{
  "dataset": "short read English sentences (LibriTTS-R)",
  "train_examples": 26041,
  "gain_aug_db": 6,
  "time_shift_ms": 100,
  "norm": "layernorm",
  "qk_norm": true,
  "inner_norm": false,
  "experts_per_token": 1,
  "width": 192,
  "residual_init": "none",
  "adamw_lr_other_params": 0.00077,
  "final_lr_fraction": 0
}
Rows from block 2 of a small CTC audio transcriber, named by matrix and row number. Rows with one number belong to one neuron. Each number is 128 + 24 x the weight over its row's rms, rounded and kept within 0 to 255. All counts start at 0. Numbers have three digits each.
After each neuron's rows are labels from the 100 clips, of 14976, where the neuron reaches its highest value: "responds to" is what is common among them. Only what is clearly more common there than usual is listed. The data: short read English sentences (LibriTTS-R). In brackets: how many of the 100.
# fc1: first MLP up (model.blocks.2.ff1.fc1.weight, 576x192), inputs 128-191
# fc2: first MLP down (model.blocks.2.ff1.fc2.weight, 192x576, transposed), outputs 128-191

fc1.404:135148162108143122134154072138084159127133147094124148133125130136138140141137170153074112082122130134131096105111096139119100146137083139159126098121073115118131175128156106089146142122105099
fc2.404:125096184132123178128146121112136121159120123141107112118120137134135124124115102134122104131165126141130115180157164130124150133101154135124134158120117182100163140178099099098112160108101145
responds to: voice: female (93)

fc1.485:134109121129106106145111110136134157123105114148161130100107139133144137104159116122137172120122084129144160143084112098148117169177141103165126121098106151131172117147155134122138125103128116
fc2.485:123109108118168122129123098113180161111140133099117108144183135129154080099127174135134101197148097129102133145115113173118133152121126174134155122128157168085122129145086126121086131096105119
responds to: voice: male (78)

fc1.331:147110142134135143115142115155144122127105101155146108099137103113139140134110169094119087122099139084186104117143119114110138144115097134174105081155112122165102092140146074115165145147126167
fc2.331:141165113133129173129128108102170153133101103098106136186154111130150134121154127119156120106122102168090156117113132130164118088139156156039107123146125154157094117196138124120146150108124112
responds to: voice: female (89)

fc1.290:170139126150096169121092121124160116087124115126124161156156126109110090099130136104108146133124145115129129131177171137113132115130122138118112103153125117130123091109155136134112101151112154
fc2.290:095074096131134126116092123140098175167125136184169126105150120166146125119117139170135100132129150091125127197158096133161070145152140138161147119099118131165150111133082117096119124117111129
responds to: the word "you" (37)

fc1.199:126144138150145120112112152096110176097151142120114155105132113156156097163165150109103136121119116130135124168131160151155152096118115099121121140183101127148157090147085063145152116101127053
fc2.199:130124137103164134131107131164120127125128159172102094127146102153115135129091099162118162123125114120105127117134088105128139136151158145135091155105158120106139119110134162106145153120148196
responds to: voice: female (83)

fc1.292:121149093180176172084122103109148123128092154142123152090096154124121118136126128137117138134137108115154126162122133146145134147152111155116097114158139128121091130117128083118157150136119086
fc2.292:150074161185158131118139135158117144135096104128094136159105132144101156147136090105146126116143124102115115092154160136196114113138154143110104164104108173122080118110135129100145147107122117
responds to: the word "you" (39)

fc1.192:157133155138123160158160142131107091144148154144156177164106132107113123082092130118135154106107090139169137119154122129130091130133110108120127133159115137092123112077124147110134173157130113
fc2.192:131148144093138120110068141137090126108121101176154081119121118098105101129151138134158163161128168111057093168133148120113161119143067130171084154163099106144149145139149076110140118119126138
responds to: the word "you" (33)

fc1.308:127177131103103101125117102088148143129135133123099114106109077110185136115115146148139137132121147131117138188140145133090140138176126130142111120171142119125130150119155153141092151175139155
fc2.308:107123126121140130156169071112139150153134157138113110121105131106180079149155157164078122094135137131122146126109113115145111152177122104138083120128100159150178125131109162076073145115138140
responds to: the word "he" (45)

fc1.121:101081159160113123147137097100149123138128123132116130201126133095129085099127105125082183152117125108148148136124128100146135090156115114124097151137111138170149120106119156159169154116108104
fc2.121:144146106096154131087163106141108173129128152132130112133125160190105090136156152129140166166109101128152088135173128157104098098111100114109129118133113163102141143143152170105109146128167130
responds to: voice: male (92)

fc1.333:110157121159103130106099133138149130120150098081166150133149125143130118113118114116128160151173110094134141104135085126094125139127141095106102115141144127107122155137132158125165082139128105
fc2.333:106096138129140121108179140103080094148125151137127124129131105093125124123123137138161144159153132122143112149078128115143078162142113143158109102131110118137138136084123132114162154094130119
responds to: voice: female (96)

fc1.216:095090090125121136107178114145146145102103142108129127090180093090134149130147140138118098098132116118148135121105137141144159180145151129115125162140128119131185096105114108138096133103147143
fc2.216:164057113098167120167128102148099138141115139133125103154101133162125131189143121109124096121095135124126123121136128130135112113122136163105142135108108107149118103152149141119125128105098086
responds to: voice: male (81)

fc1.20:151144157095090055120088079127107101113132157160173158110117135158144146118144106099135191072110105128111152111123153112134173146127117143124123088127098166133108121111108136099109123119148138
fc2.20:112141117141147126144145122112133185179114105114088145130112072150123159121101079164109128106122138126118130159117107076085104162172167129154150165098127096116115145123153080137089133133093157
responds to: voice: male (99)

fc1.343:146141165106108162163157137143126120116135135110101139123127128155104108136131156095115176122130132126122204120152128125155109159154122140113135126146113087112146088148127119124098142119154164
fc2.343:115142110139109151127124126113122132108154160113086096131142147104145092112087161137125138079125146137124133106156125134154148139099100106133131160150138100181108142115176092141118110146181106
responds to: voice: male (94)

fc1.34:110192137114121100123096114163132131159119135162107097093112106119108168129140205096148135149116103111119104136147124178079167168099135159120129131108128125112159150134098117126148096110092085
fc2.34:168105116113117171161110092094088094143156100132102107189143104124127118151129132110139110092120140133137143130121158174167113128166120099152131122104141142138119168127118083115114129152097122
responds to: the word "of" (26)

fc1.497:157130137141126143135095108129120145071104099098193158135193156131150099127187105124130097148088142127147102133098135135133123138152095138136120132137099117176119140124154129145126145111099157
fc2.497:136144163091095173130121143159142074122153118090140110118139152180137139086130138141110145132132166082138139117132132122135146147129145120079153136134089124088125131139193130086147131136124148
responds to: text has "you" (34)

fc1.27:099128133149099152141121141124133144103120103131123141145111159173121157134181090107093143101142102075139133124144171155124100130165138153117129128103087121086150129150158127125105159139140153
fc2.27:127118136110128138185114122130098102120111128122160120131126097122118171078121157113114098116150139128115155112172093137135141139105123110139183088154114097149164141140091099112105136149141140
responds to: the word "you" (36)

fc1.466:125152160144110115180118123134126088095117125116110139119098126075233099129137131125105134204150127094113132149112090088090151117161127122089084088104139116124109129102127112121151148161121132
fc2.466:122096120122162161166134113128090127135188175083104111147108093149117135139153159136123137082151120152122118168141143140107117152091119101131122088124121148139144137148125146119098172106145130
responds to: the word "he" (45)

fc1.396:089170118116124172114116128153152119134068121105150139144129132116113100108120107149126135128111099041131131152156168128086156121136151108116116157135166103104092121107164137101093113118138084
fc2.396:157101111079136120146076123140129110131149139132132133123163119119189166177146138086132086132143135167096150134088123166153100139110127120141176125114112144157152080106151119157089092139109156
responds to: voice: female (87)

fc1.503:084139143126132096115124090119166124106114139124128101130142108137119167093142160133111116159055090134149114160138119151134123090127151126090176145111183122170128111089142086099091103124121160
fc2.503:130129095120105140093156150123134164166156111129127098106120139118133142150143132138110136129118129111116073130135154081124096096071106128155081160148151169147114141136067176088112138161145098
responds to: voice: male (81)

fc1.155:149143132104126114129174149142100140145122124164130117121132091128111181141143125191114088076130119123105123122115141113140085108167149096144143137115111136129105108109142108104097147117092169
fc2.155:135168152118105117174142181112165141091136154143101129131114143171116071120108134133102158109139146134177115102084111114136136131141107105112141132137167163060134141128122114105105130122151120
responds to: voice: male (94)

fc1.52:121138145144127087130114133146134158107106126120139130108134110116110085090087132124092153155154101110150130131155114135135166120113114107151087095146102112112069173145144133134167150108114132
fc2.52:115131096164163163100139115150172113128187150126131112173131156133167131132151107090100151156108127127104165125112117115111124129104140134166130108151185147139132166079097136152137136154090173
responds to: voice: male (82)

fc1.118:131150115132136160099123149094142110096112150138123107163134134146129126164127136098160161129208166125167153122066111152121115142135163164107178112111153094137130121145137140130095130110109102
fc2.118:095119103114180140143165123125108144146137144119130138123104126133169151089111112111185119152113108126070140104094154128180091186082131082144090154100130181140119099153144148104151146106118116
responds to: voice: male (77)

fc1.221:047111164102137144123094102079120151131076127143120154156132124147132151108151092118091116145088156087138145142104186148115126094136130099129157149131149142162094102122130098129116128117105107
fc2.221:136137086129129104126121149157096102143162116134127136103135117116165113167107122149131092124141141116102137146134158155160133091182140166131166099182114136116168117124176125130122100116165116
responds to: the word "to" (40)