Rows from block 2 of a small CTC audio transcriber, named by matrix and row number. Rows with one number belong to one neuron. Each number is 128 + 24 x the weight over its row's rms, rounded and kept within 0 to 255. All counts start at 0. Numbers have three digits each.
Before each neuron's rows are labels from the 100 clips, of 14976, where the neuron reaches its highest value: "top examples" is what is common among them. Only what is clearly more common there than usual is listed. The data: short read English sentences (LibriTTS-R). In brackets: how many of the 100, against the usual share in percent.
# fc1: second MLP up (model.blocks.2.mlp.fc1.weight, 576x192), inputs 0-191
# fc2: second MLP down (model.blocks.2.mlp.fc2.weight, 192x576, transposed), outputs 0-191

top examples: the word "was" (25 vs 9.7)
fc1.529:124114098145143117146123149148106156131118064131088146108145173134136114158122150155092180105154099140127094086173120167097108101139137103142140155115123144130129104118128071135085184163168100138107098174139125118125147117185160125126129125124154120140106101122106120101114102128112145153110094125118046150153119118101114108133109116160138119156162139150136147134125150114157138095121113129126134147134118140135103155177097127154126101129081132159136109107126121139165146142144123159110143112086103145130124133144185081113115144127132152123107147124117115168083112141140179124
fc2.529:095122153140103121134146158131104098132119156103135130135107118146151148124145123119148139126084100128150172099101148168147151142116128161148150120078150143078125082110110146118115102106130176164113157111159120161121124195108132149173117077106130142061153117093138120118084109109139137118133075195123111124107118152106127112120158129116110145154111158146167119138130119092109097081128152149125139152130115097129126104081141149150147134163157113090114120111165129140095163156116128153148115093114094152147128132168089124133135097102130125113111122102160121118139137133178145125

top examples: the word "not" (31 vs 6.1)
fc1.268:130156141109114134108135163166135124112153143128082144153092136129120078164066092159122134133160116128151125122159084141131147144122136140094130111130117120101148112123169114132127144128137099140127178166130120143187135152113138129130140116110126105130125117103115126149149134098137110133104113125085136159068110148130167145145108133146123151132149120160124124061104130170088135138123155132098164153125142090107091141117119080121133142127095107144155153150122126141069143140105096162073159150141068132187135124168123125108106091133155112109112127094116144137139142079172126118
fc2.268:080104193132148175130140127076115089136148093150122083153161200096129110110152136124106133141130143136176121126083137127097102107138115146157124164100113127109115139167123167100133159128151166144125129128176148113117166153108136152136098136141111151130102114165152129102158111153073095112120097119148116126143098143129083159164094137113139142145114107149163133109163137106086141121121136144116124151160110143114118142118119092109099090085137157140144146121148162127117139098114111140123167106104160106106128122087131132147132107090158083131123150120092123121135158140159140152

top examples: the word "was" (39 vs 9.7)
fc1.266:115133164074109080136104123128124115111135147125165167118133146103183150148168113129161143133092153146092153164157144147134128160168142088133130092133102154133118120087158065107116149127122140116087142161157196119108137134143116140117126133153115156132088109140129134120125141148152133122118104130142110096147112107133111090107135135137163097161158121121123130123113147125158142148113095116129099171121094102106169133160146114134123100135118119143146114159130087183083139128103097113129122135099139137128061123157119075133085114124120119139074131174155094148128146114145159117
fc2.266:102110100131134162133144094144120184104127103077129144144155104125111150110127114144115164151126190135152147131094143133094138109128087136123079125120104119076111127144124172110157139109125155132169138171122120119160113101126108107107165120115119140140163091106124097128142177122144174143131150154090092086128107128126093164156137168102125117163103140101120114141121112112115151137149169133090123154126070102112129154124113152119149155117121113115097175150126145110066092155140146144118106091152121109136150135151117110092139126122115137146161149150135138136101174092175146103

top examples: voice: female (90 vs 53.7)
fc1.7:106076129135146108155144083133163115115170121137122112173103122137128134088131128090138130109140081121125125131093183114153121144135099152131106098152094097132161120063100114079102122129121126206142118146178146149090095120120113146113123131124105110138107110167147142135137174132138112164158138148093137128137105130159122161148095130138145114125131124148129118127116150104131130107108153116169142107066125104167157143117105160114157131111098142119093160135157105104095141139101146141126147122158117129115134136133147143180097145142155138149150173134115115143106071104153080146
fc2.7:090152120097149125127160104115126100134101137107124131092209173124105113154147112110136118162147114158092109188111122112111125111131138106174096109151141121139133155124191063111100129117109121101121144113067122123153135136090111119176104129181100165144142162138149098141101106110144133104119134133132139127122128150123130078128147123117115159144165123108131147112105127130124131169115129136166109149161120127130136134173169081096130131135101133139120142134107126104120142104137122158133174118094137145119135153153134138061148089132092139147126104110177123132146109146095167130

top examples: voice: male (86 vs 46.3)
fc1.245:138134122122120101130094120111115131141113120137120143136133143163102100118179111122165134154107148151129144140157104128098087121105175112105088134121196092132134125106119154117143097173157118117101108113127174129083129126150132118181158143089133126162159141124113128108150125162115119158163149098116095096162106111167123066140129094149144106145153105131128081155119121124069131101138107112152092118152108143134131104119147102090097145141112123116112152109121145117104152160164143133151126138123168108117152137112164140104116135168082111133151146114159153176079109111170109162
fc2.245:114116114140090141136114123126121151124102132107156138064057150117133117124103104146104122133111158151169115146140172167137143139123124105113145108130126174111131115143115102151092111091152121153128125075179148119120118110157104139135107164133148143105127135130120085143129113165160140108146126113168111138142096134183122081099084146146138093127123116154133135172138094075155138109138077146125133093154114103129164110128134145130177082145155148143113171102121103146096126120128106084135145145143147144161108140118129126107114133121179110049135160132140133131128121133099152113

top examples: voice: male (94 vs 46.3)
fc1.527:141093108148150158091128100123130105140118122104158147078113149142100143128133126126099137174107133151165102118148122174100137134097143140116153121162108110121129137115116155103115092166079161105107140159139109134087193176138099086113090154129116122103121203101155138115167158109103137122095135132117128125128120076116139121125122129113145149139140118114146119100143092108145132126113126132121189091142084165170117126118109100138166163142136143136120111134107149142149112160129131122110102092146134159138117157126094177125133095125089138113125118158125139192143099116172094137
fc2.527:094129158130129103114145164145143171094110133105124141149139113116127111117106101140170098084151116168176133143143113128159126152140141112129145161125132107145081151131141109146111123139123099160109135135076159106153128113055113139134141103117157088092162098113099162147127115125125137133143135104162183112134103102141114129122116123136143128103088174138113162166114117125166115107100093090108136162118169130127135123139107155127112100160124156101135091117147074107161111160117140129098143138083087144130138121119135154168160119162148136121113138098099118076105128140126118200

top examples: the word "you" (55 vs 15.1)
fc1.12:135120098161102155152140086110116117138136123149128107120133025153096121147146117100137151102184116130141142095137169143119101121140127095141130131162109141109147120136139132107111139139131173169129136144109080139101137102124106158164129148166158126128128140119134115110135122106156148134115068092152115133135149143142132151150125076102115132182083113141081146111117076150113116127163125125118116122172109114106153115156115142130134160106110112154117108130085177153137118166171157096142125138155112119096101126088090133093101173149155117154104118132148128156125134149151138101
fc2.12:116136131098102124118123119081116139120130167114147125105148113123169128132150164114128127096120107112123163148131128124150111118160119120121082155095102083145162120140103092165144136105120118166111109140141112134128136129216133141145149165123123145140086116102157062153118114163127099148069089138104120158141140074177115127121134142125124121092105143156146126133169139117111160168136102104139136171099148155149138122104073198134137124131124147092121107138116097107136146151128101133129140110102126176125099158125104176148117104110149145137124146114136163123112126151097136171

top examples: voice: female (87 vs 53.7)
fc1.175:130152145159102110133092139163154086109164099126148090159172150116094152175108114124148159119150127162145129143177120127123127119097140148108140148132153095093094147088101128110161103128132129139163105122130092108115119154163142122192148114154180069128125089154086137130143126128152138120141135106184145145110126107168066145118135083091101159113143135136118153132113094117128103191158121142154125124152174095154084149116117130156143104117097133135144098158102115118124120141107118119124138114124124149134130091140135110149117111095130131138103095137140085142099118094148127119
fc2.175:122100130139156127120118132120096135180095171113138141109145168094144072078086111105096122093137119122118118142120117140107126143146119126137145102154140133125143164158116121136065148097144164115129127128160139157110085145139125115109090126131088148102150165116116120109113155107141152144176135099107153115115151140145104157198107151142151117131160139120110138077159116151121149128084123093107095158131121169110170150148115134141139114153145126150119132116181116148106082135144092090109091109092133174118125168126094139128083149152125160130122127144120122110163124131126076106

top examples: the word "he" (39 vs 10.9)
fc1.337:118159125166131144148116143099108081132120139110105123137154194104114148077103165102121157144144127106121074102134116141133146117107117138116154079142085122079112129195186118135136137147104125159131163100108140121132155137166132116119184139116090125140132133111106103143133149122142113144154140103122115144131083137132131124119121116110092137115092106165121093108108119104113086104137137173162106106120157134083099113194097178123117134124098117122101180142098130135138123137114129121149133139162173148151107107122162105112146130121104137131128097170138148168123118141160145162
fc2.337:142160118160153137109136129125135111119137115120124122141105152107148186119141134132111089163123185152136130135101115121142124140138099118105165107151125132116161173155125112132077133131097140183115139090127109106141142107130141136162115203150132097099137141096109106091108112143139106125142111090151125157123109152100121124123133087123113121125181142143102110123099129077094110118127110081108146168102182144081126138142148121121114100100120128128112175118150145134148115147128137129128093143099129136138169127151158145094146112066127099183122156164099141175118098142145114076

top examples: the word "the" (68 vs 24.6)
fc1.159:138150132117087143136111110136177140132112092135111123139147155121096105114104074105095121104135092135152129156085131129121111094131168132159107126152168092194145141097142167116152178129161119144126123143113132132100117119132106120102132131182137109141142179084117121119127165120162123123171140107098186099122113123146102130132121141103132103140123113128141104133111120088130103123130144131136142077122110134160106131125124090136112101161138114154157119130165158107144144114151101152109090133149118094187127132116129146086188201144109113134095138115075116147150152116121128142
fc2.159:134128145103112158125124131109146146088163095146143133183105134185104127127128108130123158112164112149103093158148158129164124144109153170133185146115105103140136106129132112139111110125119143124106169144126137147104104131127176164111090114135135116118107125150138104123103091180113078131112101121141102143130092128158118117151132118176138112111120107135127133128124086080083143076090144110149180135121127147130152131140149161134090180141052117124099127177124145095101098148153131154132159103091115089114139128122137164086122115137133092113118119145144133156113144151114161129

top examples: the word "was" (26 vs 9.7)
fc1.547:121155067128126118159109132103104133111143105155087056118091142149117105152144145146137183089160154127138170112136163133094103154111093142188079108134117125109103132104141098150152143123146191138102121120120162126097138121186112113166146140112126142117118148100122138117114121135113124106132088149134114127149112119116142122140153122099102141155126139157103145137110125086127095143111143076147111138069128104117144155160132117109131127164134131152152120146171123194127134167124131118123171113163127096121118110134127105087148156127133098136143131172111103122163142150091105120
fc2.547:110119123106094160116164095140138121132138127117128149110142124137169134096157127146117183139130113103104136140129144111144129135126125118138101114101096130122119161101121188139120132131105120154156142113150154140116129141140133124147191125147110139158123096154172136173089129117104131122068118137104134101142143143125131155117093123105123090141127107125119122124128078051079186127124136133160105152089140179121128097091108136128146149142134085159078140126131133095140143138125096126142154088060117097125147126089129137154137148177157148125104077154136186131145122151142140134

top examples: the word "you" (36 vs 15.1)
fc1.212:102151167119115111111149143146140130089103164120154102108114136097155076129100133098136109149126132108157135133167171149122147172133114120148153080143159135117160125177134136116132082062128143133146082201156162148155141142125136163100103110122114152161142106104137132086131145162138147092127145123084166100102115128125113104140124149128137151103102120106118122126167149121099066165108133114160124127150066122100105111148108128112132125174130138130156147077111162140127106130144129110119142147094131154157108101159116115150127140113135129112127152177116098123147101136100116108
fc2.212:133076085150121149114129134141153139146118141121096144110141089101113147121144083161110136103158098179133142119125137117108146154153125101168089150100099145107119078073146139136121160164208105111104160096127121098127096104123149112125143143118142103118131112152104143141151163108122145161147127134165128114138119138155151166120139111128126113139096120142120115153088159090145165120094154106090143125152130119120134154095137125088163094111118100140114114131124136125120140174076151104112109093174125158154195093144123152112119100151131091126161097155128117163138140154119126126

top examples: the word "he" (34 vs 10.9)
fc1.518:112132142127152116126107139109119163157131128109125156131147153144156121122130114123132094164112130137071155116111173144141157145152149146164152128110147113121081070141146131117141098126158108137113170108108127107139189068105114157134123085118110119104144153094080129135144119078116122135090142114138119127178108140110132110124106167113089137134136130133116119120145141123101138122133089163170146191112133121162100066179097134092118118140138173090159159144122082148106116150107111123137119155149180133115136119154149112129132105113096175136135140140148134163094099136116112100
fc2.518:137102144139121128117134126123158122160122150105109163144194154111137119122123196154168116124108154161101095119097140150138134102143131140109107147152116109125166136087144116114092049138124145151095138153125150137130135099129130127089115133078097101125121105114124123158149107135181151123153122154154080132144136117116182127152112135119111138116139146118095092104115127110112125101112160148127154134145146169144093098092195088110127133150093171151115139120093131105144121169132081113159134147133159121129138161131142100125080124111118119137161114121126142155150104102095180123

top examples: the word "i" (38 vs 17.7)
fc1.426:142084086158147168139113130115143116119109147151142151111121146103109132112179127104121090146149120133151109157124155117122139151123141124114098146129147115097081147116116099126126121095157101145125134146130125138137122168163154096153105128140140132170119089096117168119148151082104115152127101119090137110131157074134124162148116138108130124098124089108132143076109159115147171115145139154162110099089134144193129125181082135120150150096106125095132109132096147124125121109098095141141102139155119104114189154139118114155138186144135113185158118118142135087130109126171123085
fc2.426:148103133130089136134186147176141080119105154127117115090134132137123108104144145139184125155116130139078152150117140125163133137112121111139163130143148120142115157147142124122095149173101135091108125163152124130119124126145104124125127144136152125078132152142117091150094099154129148131103094122098126104148140134089129077134138139175110090090113124123105130144108140088130105121146140113108133150124167111100139184087158133095136086142134141145109135125072152160170147123132138154136115134120096086182107101158127120124125104136080101073101134128155147112165122151126193107

top examples: the word "you" (34 vs 15.1)
fc1.22:141117090123104105128196136150134114139092139105130128129117147082148117136126186142143147156117091105073097089127122120147138141131123105102111153136181120090097126124129141145159091084104126145141114111141150118152101126140090151121147136145128097168134128091120156152162101133140098095131120138125095109120142124142162127127092127097163153164139113168107082188132114106095132120174129147141151153175092121133124156137079113118120127138160169132103101105131149125120169137154104120134134150099125163157137124159117163101104159108129101122138166146111151104146092132151073138
fc2.22:092083119137142098129082129122093129181141112152111124096087093126102158138137184147151137095163113145159111100108158086100143157161102104100149131138149110129148115123134129179157148132107136120145135106155155164093123129093082111166142137144146135115155132125132142157107135100119119106119112142179114100112177118115130148108118168134119108152098129147074142093142138117097147150141129095129117108169130125115132121124130067156159138106143143129162117107127122140136083115078180135123124154157157120121159140126119133129125104129065143124132178145091079109143146131134114144

top examples: voice: female (86 vs 53.7)
fc1.346:125117115127150121123118126125141127124154148150089113131137123121124152134139180107104141135115104139158099115103161094141149100097161112126118134174109182111129106148121138164131118106140145135140130109171130110135123177173115063127146124141118124137175145099172082148137105132133143171155174128098119128129114095165166092133142119115110133140155086135126129121137088097102125169155128133107119145135141130119125104078130128124153081074140122091205160116133145136183120106114126118118092110189108107110110099119153138120162132137100159129155116136126106097128116128094101078
fc2.346:098164140114118154138135121183101091173163159110111103152106150149151140160123151147107138096116153124128138114162079154169074153147083163152140110112155099096143129114161121126130161124156129113133112119130126108073163128114137121109151145139089095143122149079122160098130124131119157145151136135134119133109158121086110130130107097099119091136126107076130157099088089107098144116132113159097110153157152131086144178147143134103139102126156169127121119102131141138103169127149120120137138166108175118113131153125084108133135142116126153145100095127162127178119115075120144131

top examples: voice: male (74 vs 46.3)
fc1.487:104117123167101148112113118133100138115100154102134122078136094188166087110075100153133132126146109071143092123108170151103158157135189136129067124098110171142106088132148129137156135121144142108115103146130131147163111146116140120119160134098125131162142160127155116127131152104157175119102141138090126121135117130124101099141104122167137134126162100114116163183111159147162161096124111120134090153122113126123143163125152118100125193128122141111116155121101107148133116115103165121093136149130117159107130184112114111120098106129137089126156140135120169125165130120103094130
fc2.487:121119141144103131139187130137127106145116139143143150089119160100102126104140123091082109129127148146153105166137119115175150120085101129167150097094143147121135101144154084165158118112116141099092114104122128118122093111180121126126096098170112173072094118147090162087127168132100124152134191086126144136130139141147131152164117131127154141126173112121150137117172165153120146128118143091122128129149116158104143104100097142121162095103157113097164118158130091134122103089177162120132137121137095146112149119120113126095109148109100127179129145150139124110154115110156133108

top examples: voice: male (78 vs 46.3)
fc1.281:112155129096104092186149107116113125116135128109114139111133140152120117153097154104119135121083138118151089133139114091111128129114130103102136061150123131154143099142128118123116169140145168152152135151166125084157106113171100143167125133163105101119109151126140139154166133112147138145156199123127133140105131123167140145154141109166160141090131103133129135103112101148159099124121196138124121109099122144133107148140164109128135173061060126125108119102122111066137129117159105167117108116131098128141163076101140110136120135129119128107174150127106115166144137115128107117
fc2.281:072085121099102146157117100120132125148095123129127121143163130093190107111077130111120160125134164154129102094113157099107121136118124147151119123129158083145154152157123095111118106115152141173126139131112117145117109160087133166179130120139140094137155118141136172135182137104096101096139097123171150109120131121124135116172123063105129121124153131106157135101165134131103160146125122136125141146113113159095140165126111085148128121100106128143131109118111122122116160108134132148156077152142143110111116131089174190151097149094127103176098104120156104115162116134127136154

top examples: voice: male (87 vs 46.3)
fc1.148:142154140093110188169107083090133119107156140103124096132137168134102155141108169101084145109114088103090113143108129156155109119143131149143109134103142139125130143099136197136164118118126117111142153104114161116093150123123128146168154144147115165159111159156145139133109106131143121129102155136095129145129108144095089139132118128107116144164127185144147107111108107088110162108162113155130111103111082140112163107145131141114130121096153106132158130094148124163152095185117093113118114118080129095133133138135141141109210143144114140095121111110150100103137116120127091151
fc2.148:160134116108110114103133146133172121110138103121115137132148132155133123110140059139147143112160130146155125122137112125118163149114156105122108137159082108102100170146146123135073154179102144129128142193150089108163148124109154132113129133136112123137119114123094140103132125163150098120115122096122147132114136125160103100109122134158144090140119119116183134133128129090085145083122112165143127179094114120106101106095061152079135087126111144111149178110127083110125127141162145127117125176150124144162146112150121105146106091154158108133179158155106171139129106138127155127

top examples: voice: male (80 vs 46.3)
fc1.325:102161070107123104183121099133134176133120120130169116141127135125180092135106106096155147111139144111127118163119112100139127087088099089155140120134160117130113148132112150126109105126126111130161118138095125134118098148176109141115171126086117118149093131111154122145115131137143121085122100163095145134126153101127126120140147106142132150162107124110097168157105107104143149135150104156174099114107128137153166150126120157160151129111158123138138134112147158151115128129149125110137133124152075066135098146183149160082120180107110092143155137121127138139155094124048124122
fc2.325:158129136108133137153170117119125148174164158162158126107126152060142108091141125107139131127091100141098117132125121127117073170114142101147095132073154146151110130143139156153137162110083160129118061100121125115138127066138174149136121093119149108148115123146155141146126131130153131114155092134135106142145117120121122117117083118121159116137090128111151114144112121131153102094165108133112149156133117132110123128156122078103124129114136165166110168113120102149163155110148129149122107141118157063182143137113160119191149140122119142163085087106106143117132122108143110123

top examples: voice: male (92 vs 46.3)
fc1.373:106109143144161102164124126137135115080134124124105119098105163099143109125134083115111116113146111177162092106184117119125119162150134140170174130116119122132122109137106152156126145121170096103115154107133093134141108120147113152167150125134140108086124098096098133177152116114117105073155132094122115126092146150150169142097162096118073126133162112133158110088067173146121150169146118122131097122133092115137159136129146147108121142090116119145133120153138110120124141101120107135151097125134096096147148063132127179143107100136148149131161145149105159154113144168131120149
fc2.373:113113132103062105109132105096124111151149130123093140130109131089130158163149123104107117147085124127092138109101158139154121137143122125122089132079146101146124117141165146142108154107096145171107147147125125130120099117125123124146075129095157128152097132119095129103123133137115143144111105149094129148110177138160144138138152122104153135133133190130166124101146083079111168124117115164141128135121107116159144141150153154161128153135126062113144125150102137113133169166135117154078138112139148148095141171105141149121114161140209110085111109147095122154103146124099096105

top examples: the word "of" (33 vs 9.9); the word "course" (26 vs 0.6)
fc1.130:099118134172161088139111116130122089135152143172119108094148154083119133119104121068177144141153137167120152121086136150169124115152097087120124117097142136108125092148153164111071130141107161096139122120073128168114138150116155145124103085114156115149096130139119152153151109179158116126131147126121100117122108160133129117132139175113116086145112088128137110157095112086110151144193095138100148135119118147136114111115173144095157144117134198153114113139117147124123124137100165147111110128142109096123132143129152115140089138102132116161133158149102087139133106140115129127
fc2.130:114153143099154151112113161131158167130179081144115129083119144096135114124103205161143143098117111130160161118142129090112111143098188073136128088119144122152141131135130146123155128112123146149113144146099121116150137096102178132133128109154107090121146127100184105156177154156101094137144136144066074110140129096112169124122149150098117114094117143114121109131164174141114105149152097089116109153169122085131148127135131096114151124164116126131107129116126134143090149082166110122135116138114134130147144129169119091127122151114135126126116158115148097107122149116129114130

top examples: the word "i" (56 vs 17.7)
fc1.226:073151152110111113134106098102129117103115155097129107171086155112139169119138120090101108142123160121170115139133156114129148107127152108137121140142112107129116165158176115134097106133119128139116133106160133144104135133157113152151106128182100141136108152159122132139134133140118151122144127123094132132144105082089149178128091109138137106096038126115122139107117144103117100140140115154163096120154192125116112112125126183132148111092167126133105140156120148099186130133113119112107105089144160133142117067146123155122076100155129136119131155173122132142135130128167152163
fc2.226:110133123130120141107116131145147180090140123075159180125111126123161120118168139124103134157124107157119167127139137133117138125145119149097165117111133129126175127109091134133079120143138122154110155110168124146101134109068139125167132174165128140131152134124112094122094145107113093104122089143112113136102088139165118114098132114131164132123117109116137141151080146135121094129145137161107105132127202118084096126109150097117118120098118086154096144139142122137155151105134131102134151150097196128124110101118141164164180153106088125135136161123086132113122113103094183134

top examples: the word "and" (26 vs 10.4)
fc1.241:130128169161123112100099124173111142117158136124133107187121127106150139162127130125155094111147104101178111102135166105170110081161139126165108086098103118124140166090141127109203118112150130134124123129161152147141127134149101134150140096169179096117106150120073102168113138102123097155153133104120160155122148116180173153094143126125106140112148126118120113114158086116149128164105098128113122105102091110174128120124116146143144097119112106141099149144121136152131100110097083130113113174098117092122127108141096138119120125131130118138160132137109142163123113157155089117
fc2.241:112098126131077147109131123087112117116193119121115162155118157071130126116125118101154145134168162145128132136137133118156106102133137158131139132111133162143146154115156112116081119150076110151145097139156150122099113098111128137117141160100135126138117180109124162105123134123108153099067133141100151145139136142145128110148111151139098142117112139155102063089144120110164144131113193110145142141109111169209122122145115124098142152121104110143162089127166135129122168134116158111155118154126111125126119164120120128139137132152114114097108122080098115090187122120092101141

top examples: the word "i" (48 vs 17.7)
fc1.417:156060138125134127171167139154134153128095138102113135126139100150135110123146083078125107196115093137112130139117102096110144126137153118112114149092128111114091097148184153134101095133172114108110075141121159118147148136158127121153114096150122115118125143137143155090123095124135077120144125116149140130096184096120145102126107143141117102114107090124145153131118144160142132102121135156151165158170119158135127130122162129118141139103124136143115086154132136125113142123162163128136144143135142094084156064108140092163122096191088110168145130111140126120147112118165145120
fc2.417:085100177164152149099199187164145101117161132119150103118123097153140148126147109127114114107113161112164108101130092104118127115121107106142120140119137159114125148107131082111074130124132094143089123139168109093128108121142144146132124169143092122081144138142110095147107110112098128139069102172152115140157159128164142114121119102135124129119131107133155096137117121078142170136138107129103157134146120087088146160097117123138129180135126144133106137157088143115137186187129150136169111119109113132111181139105125111095137107133121112118089124135140149126115124126137124161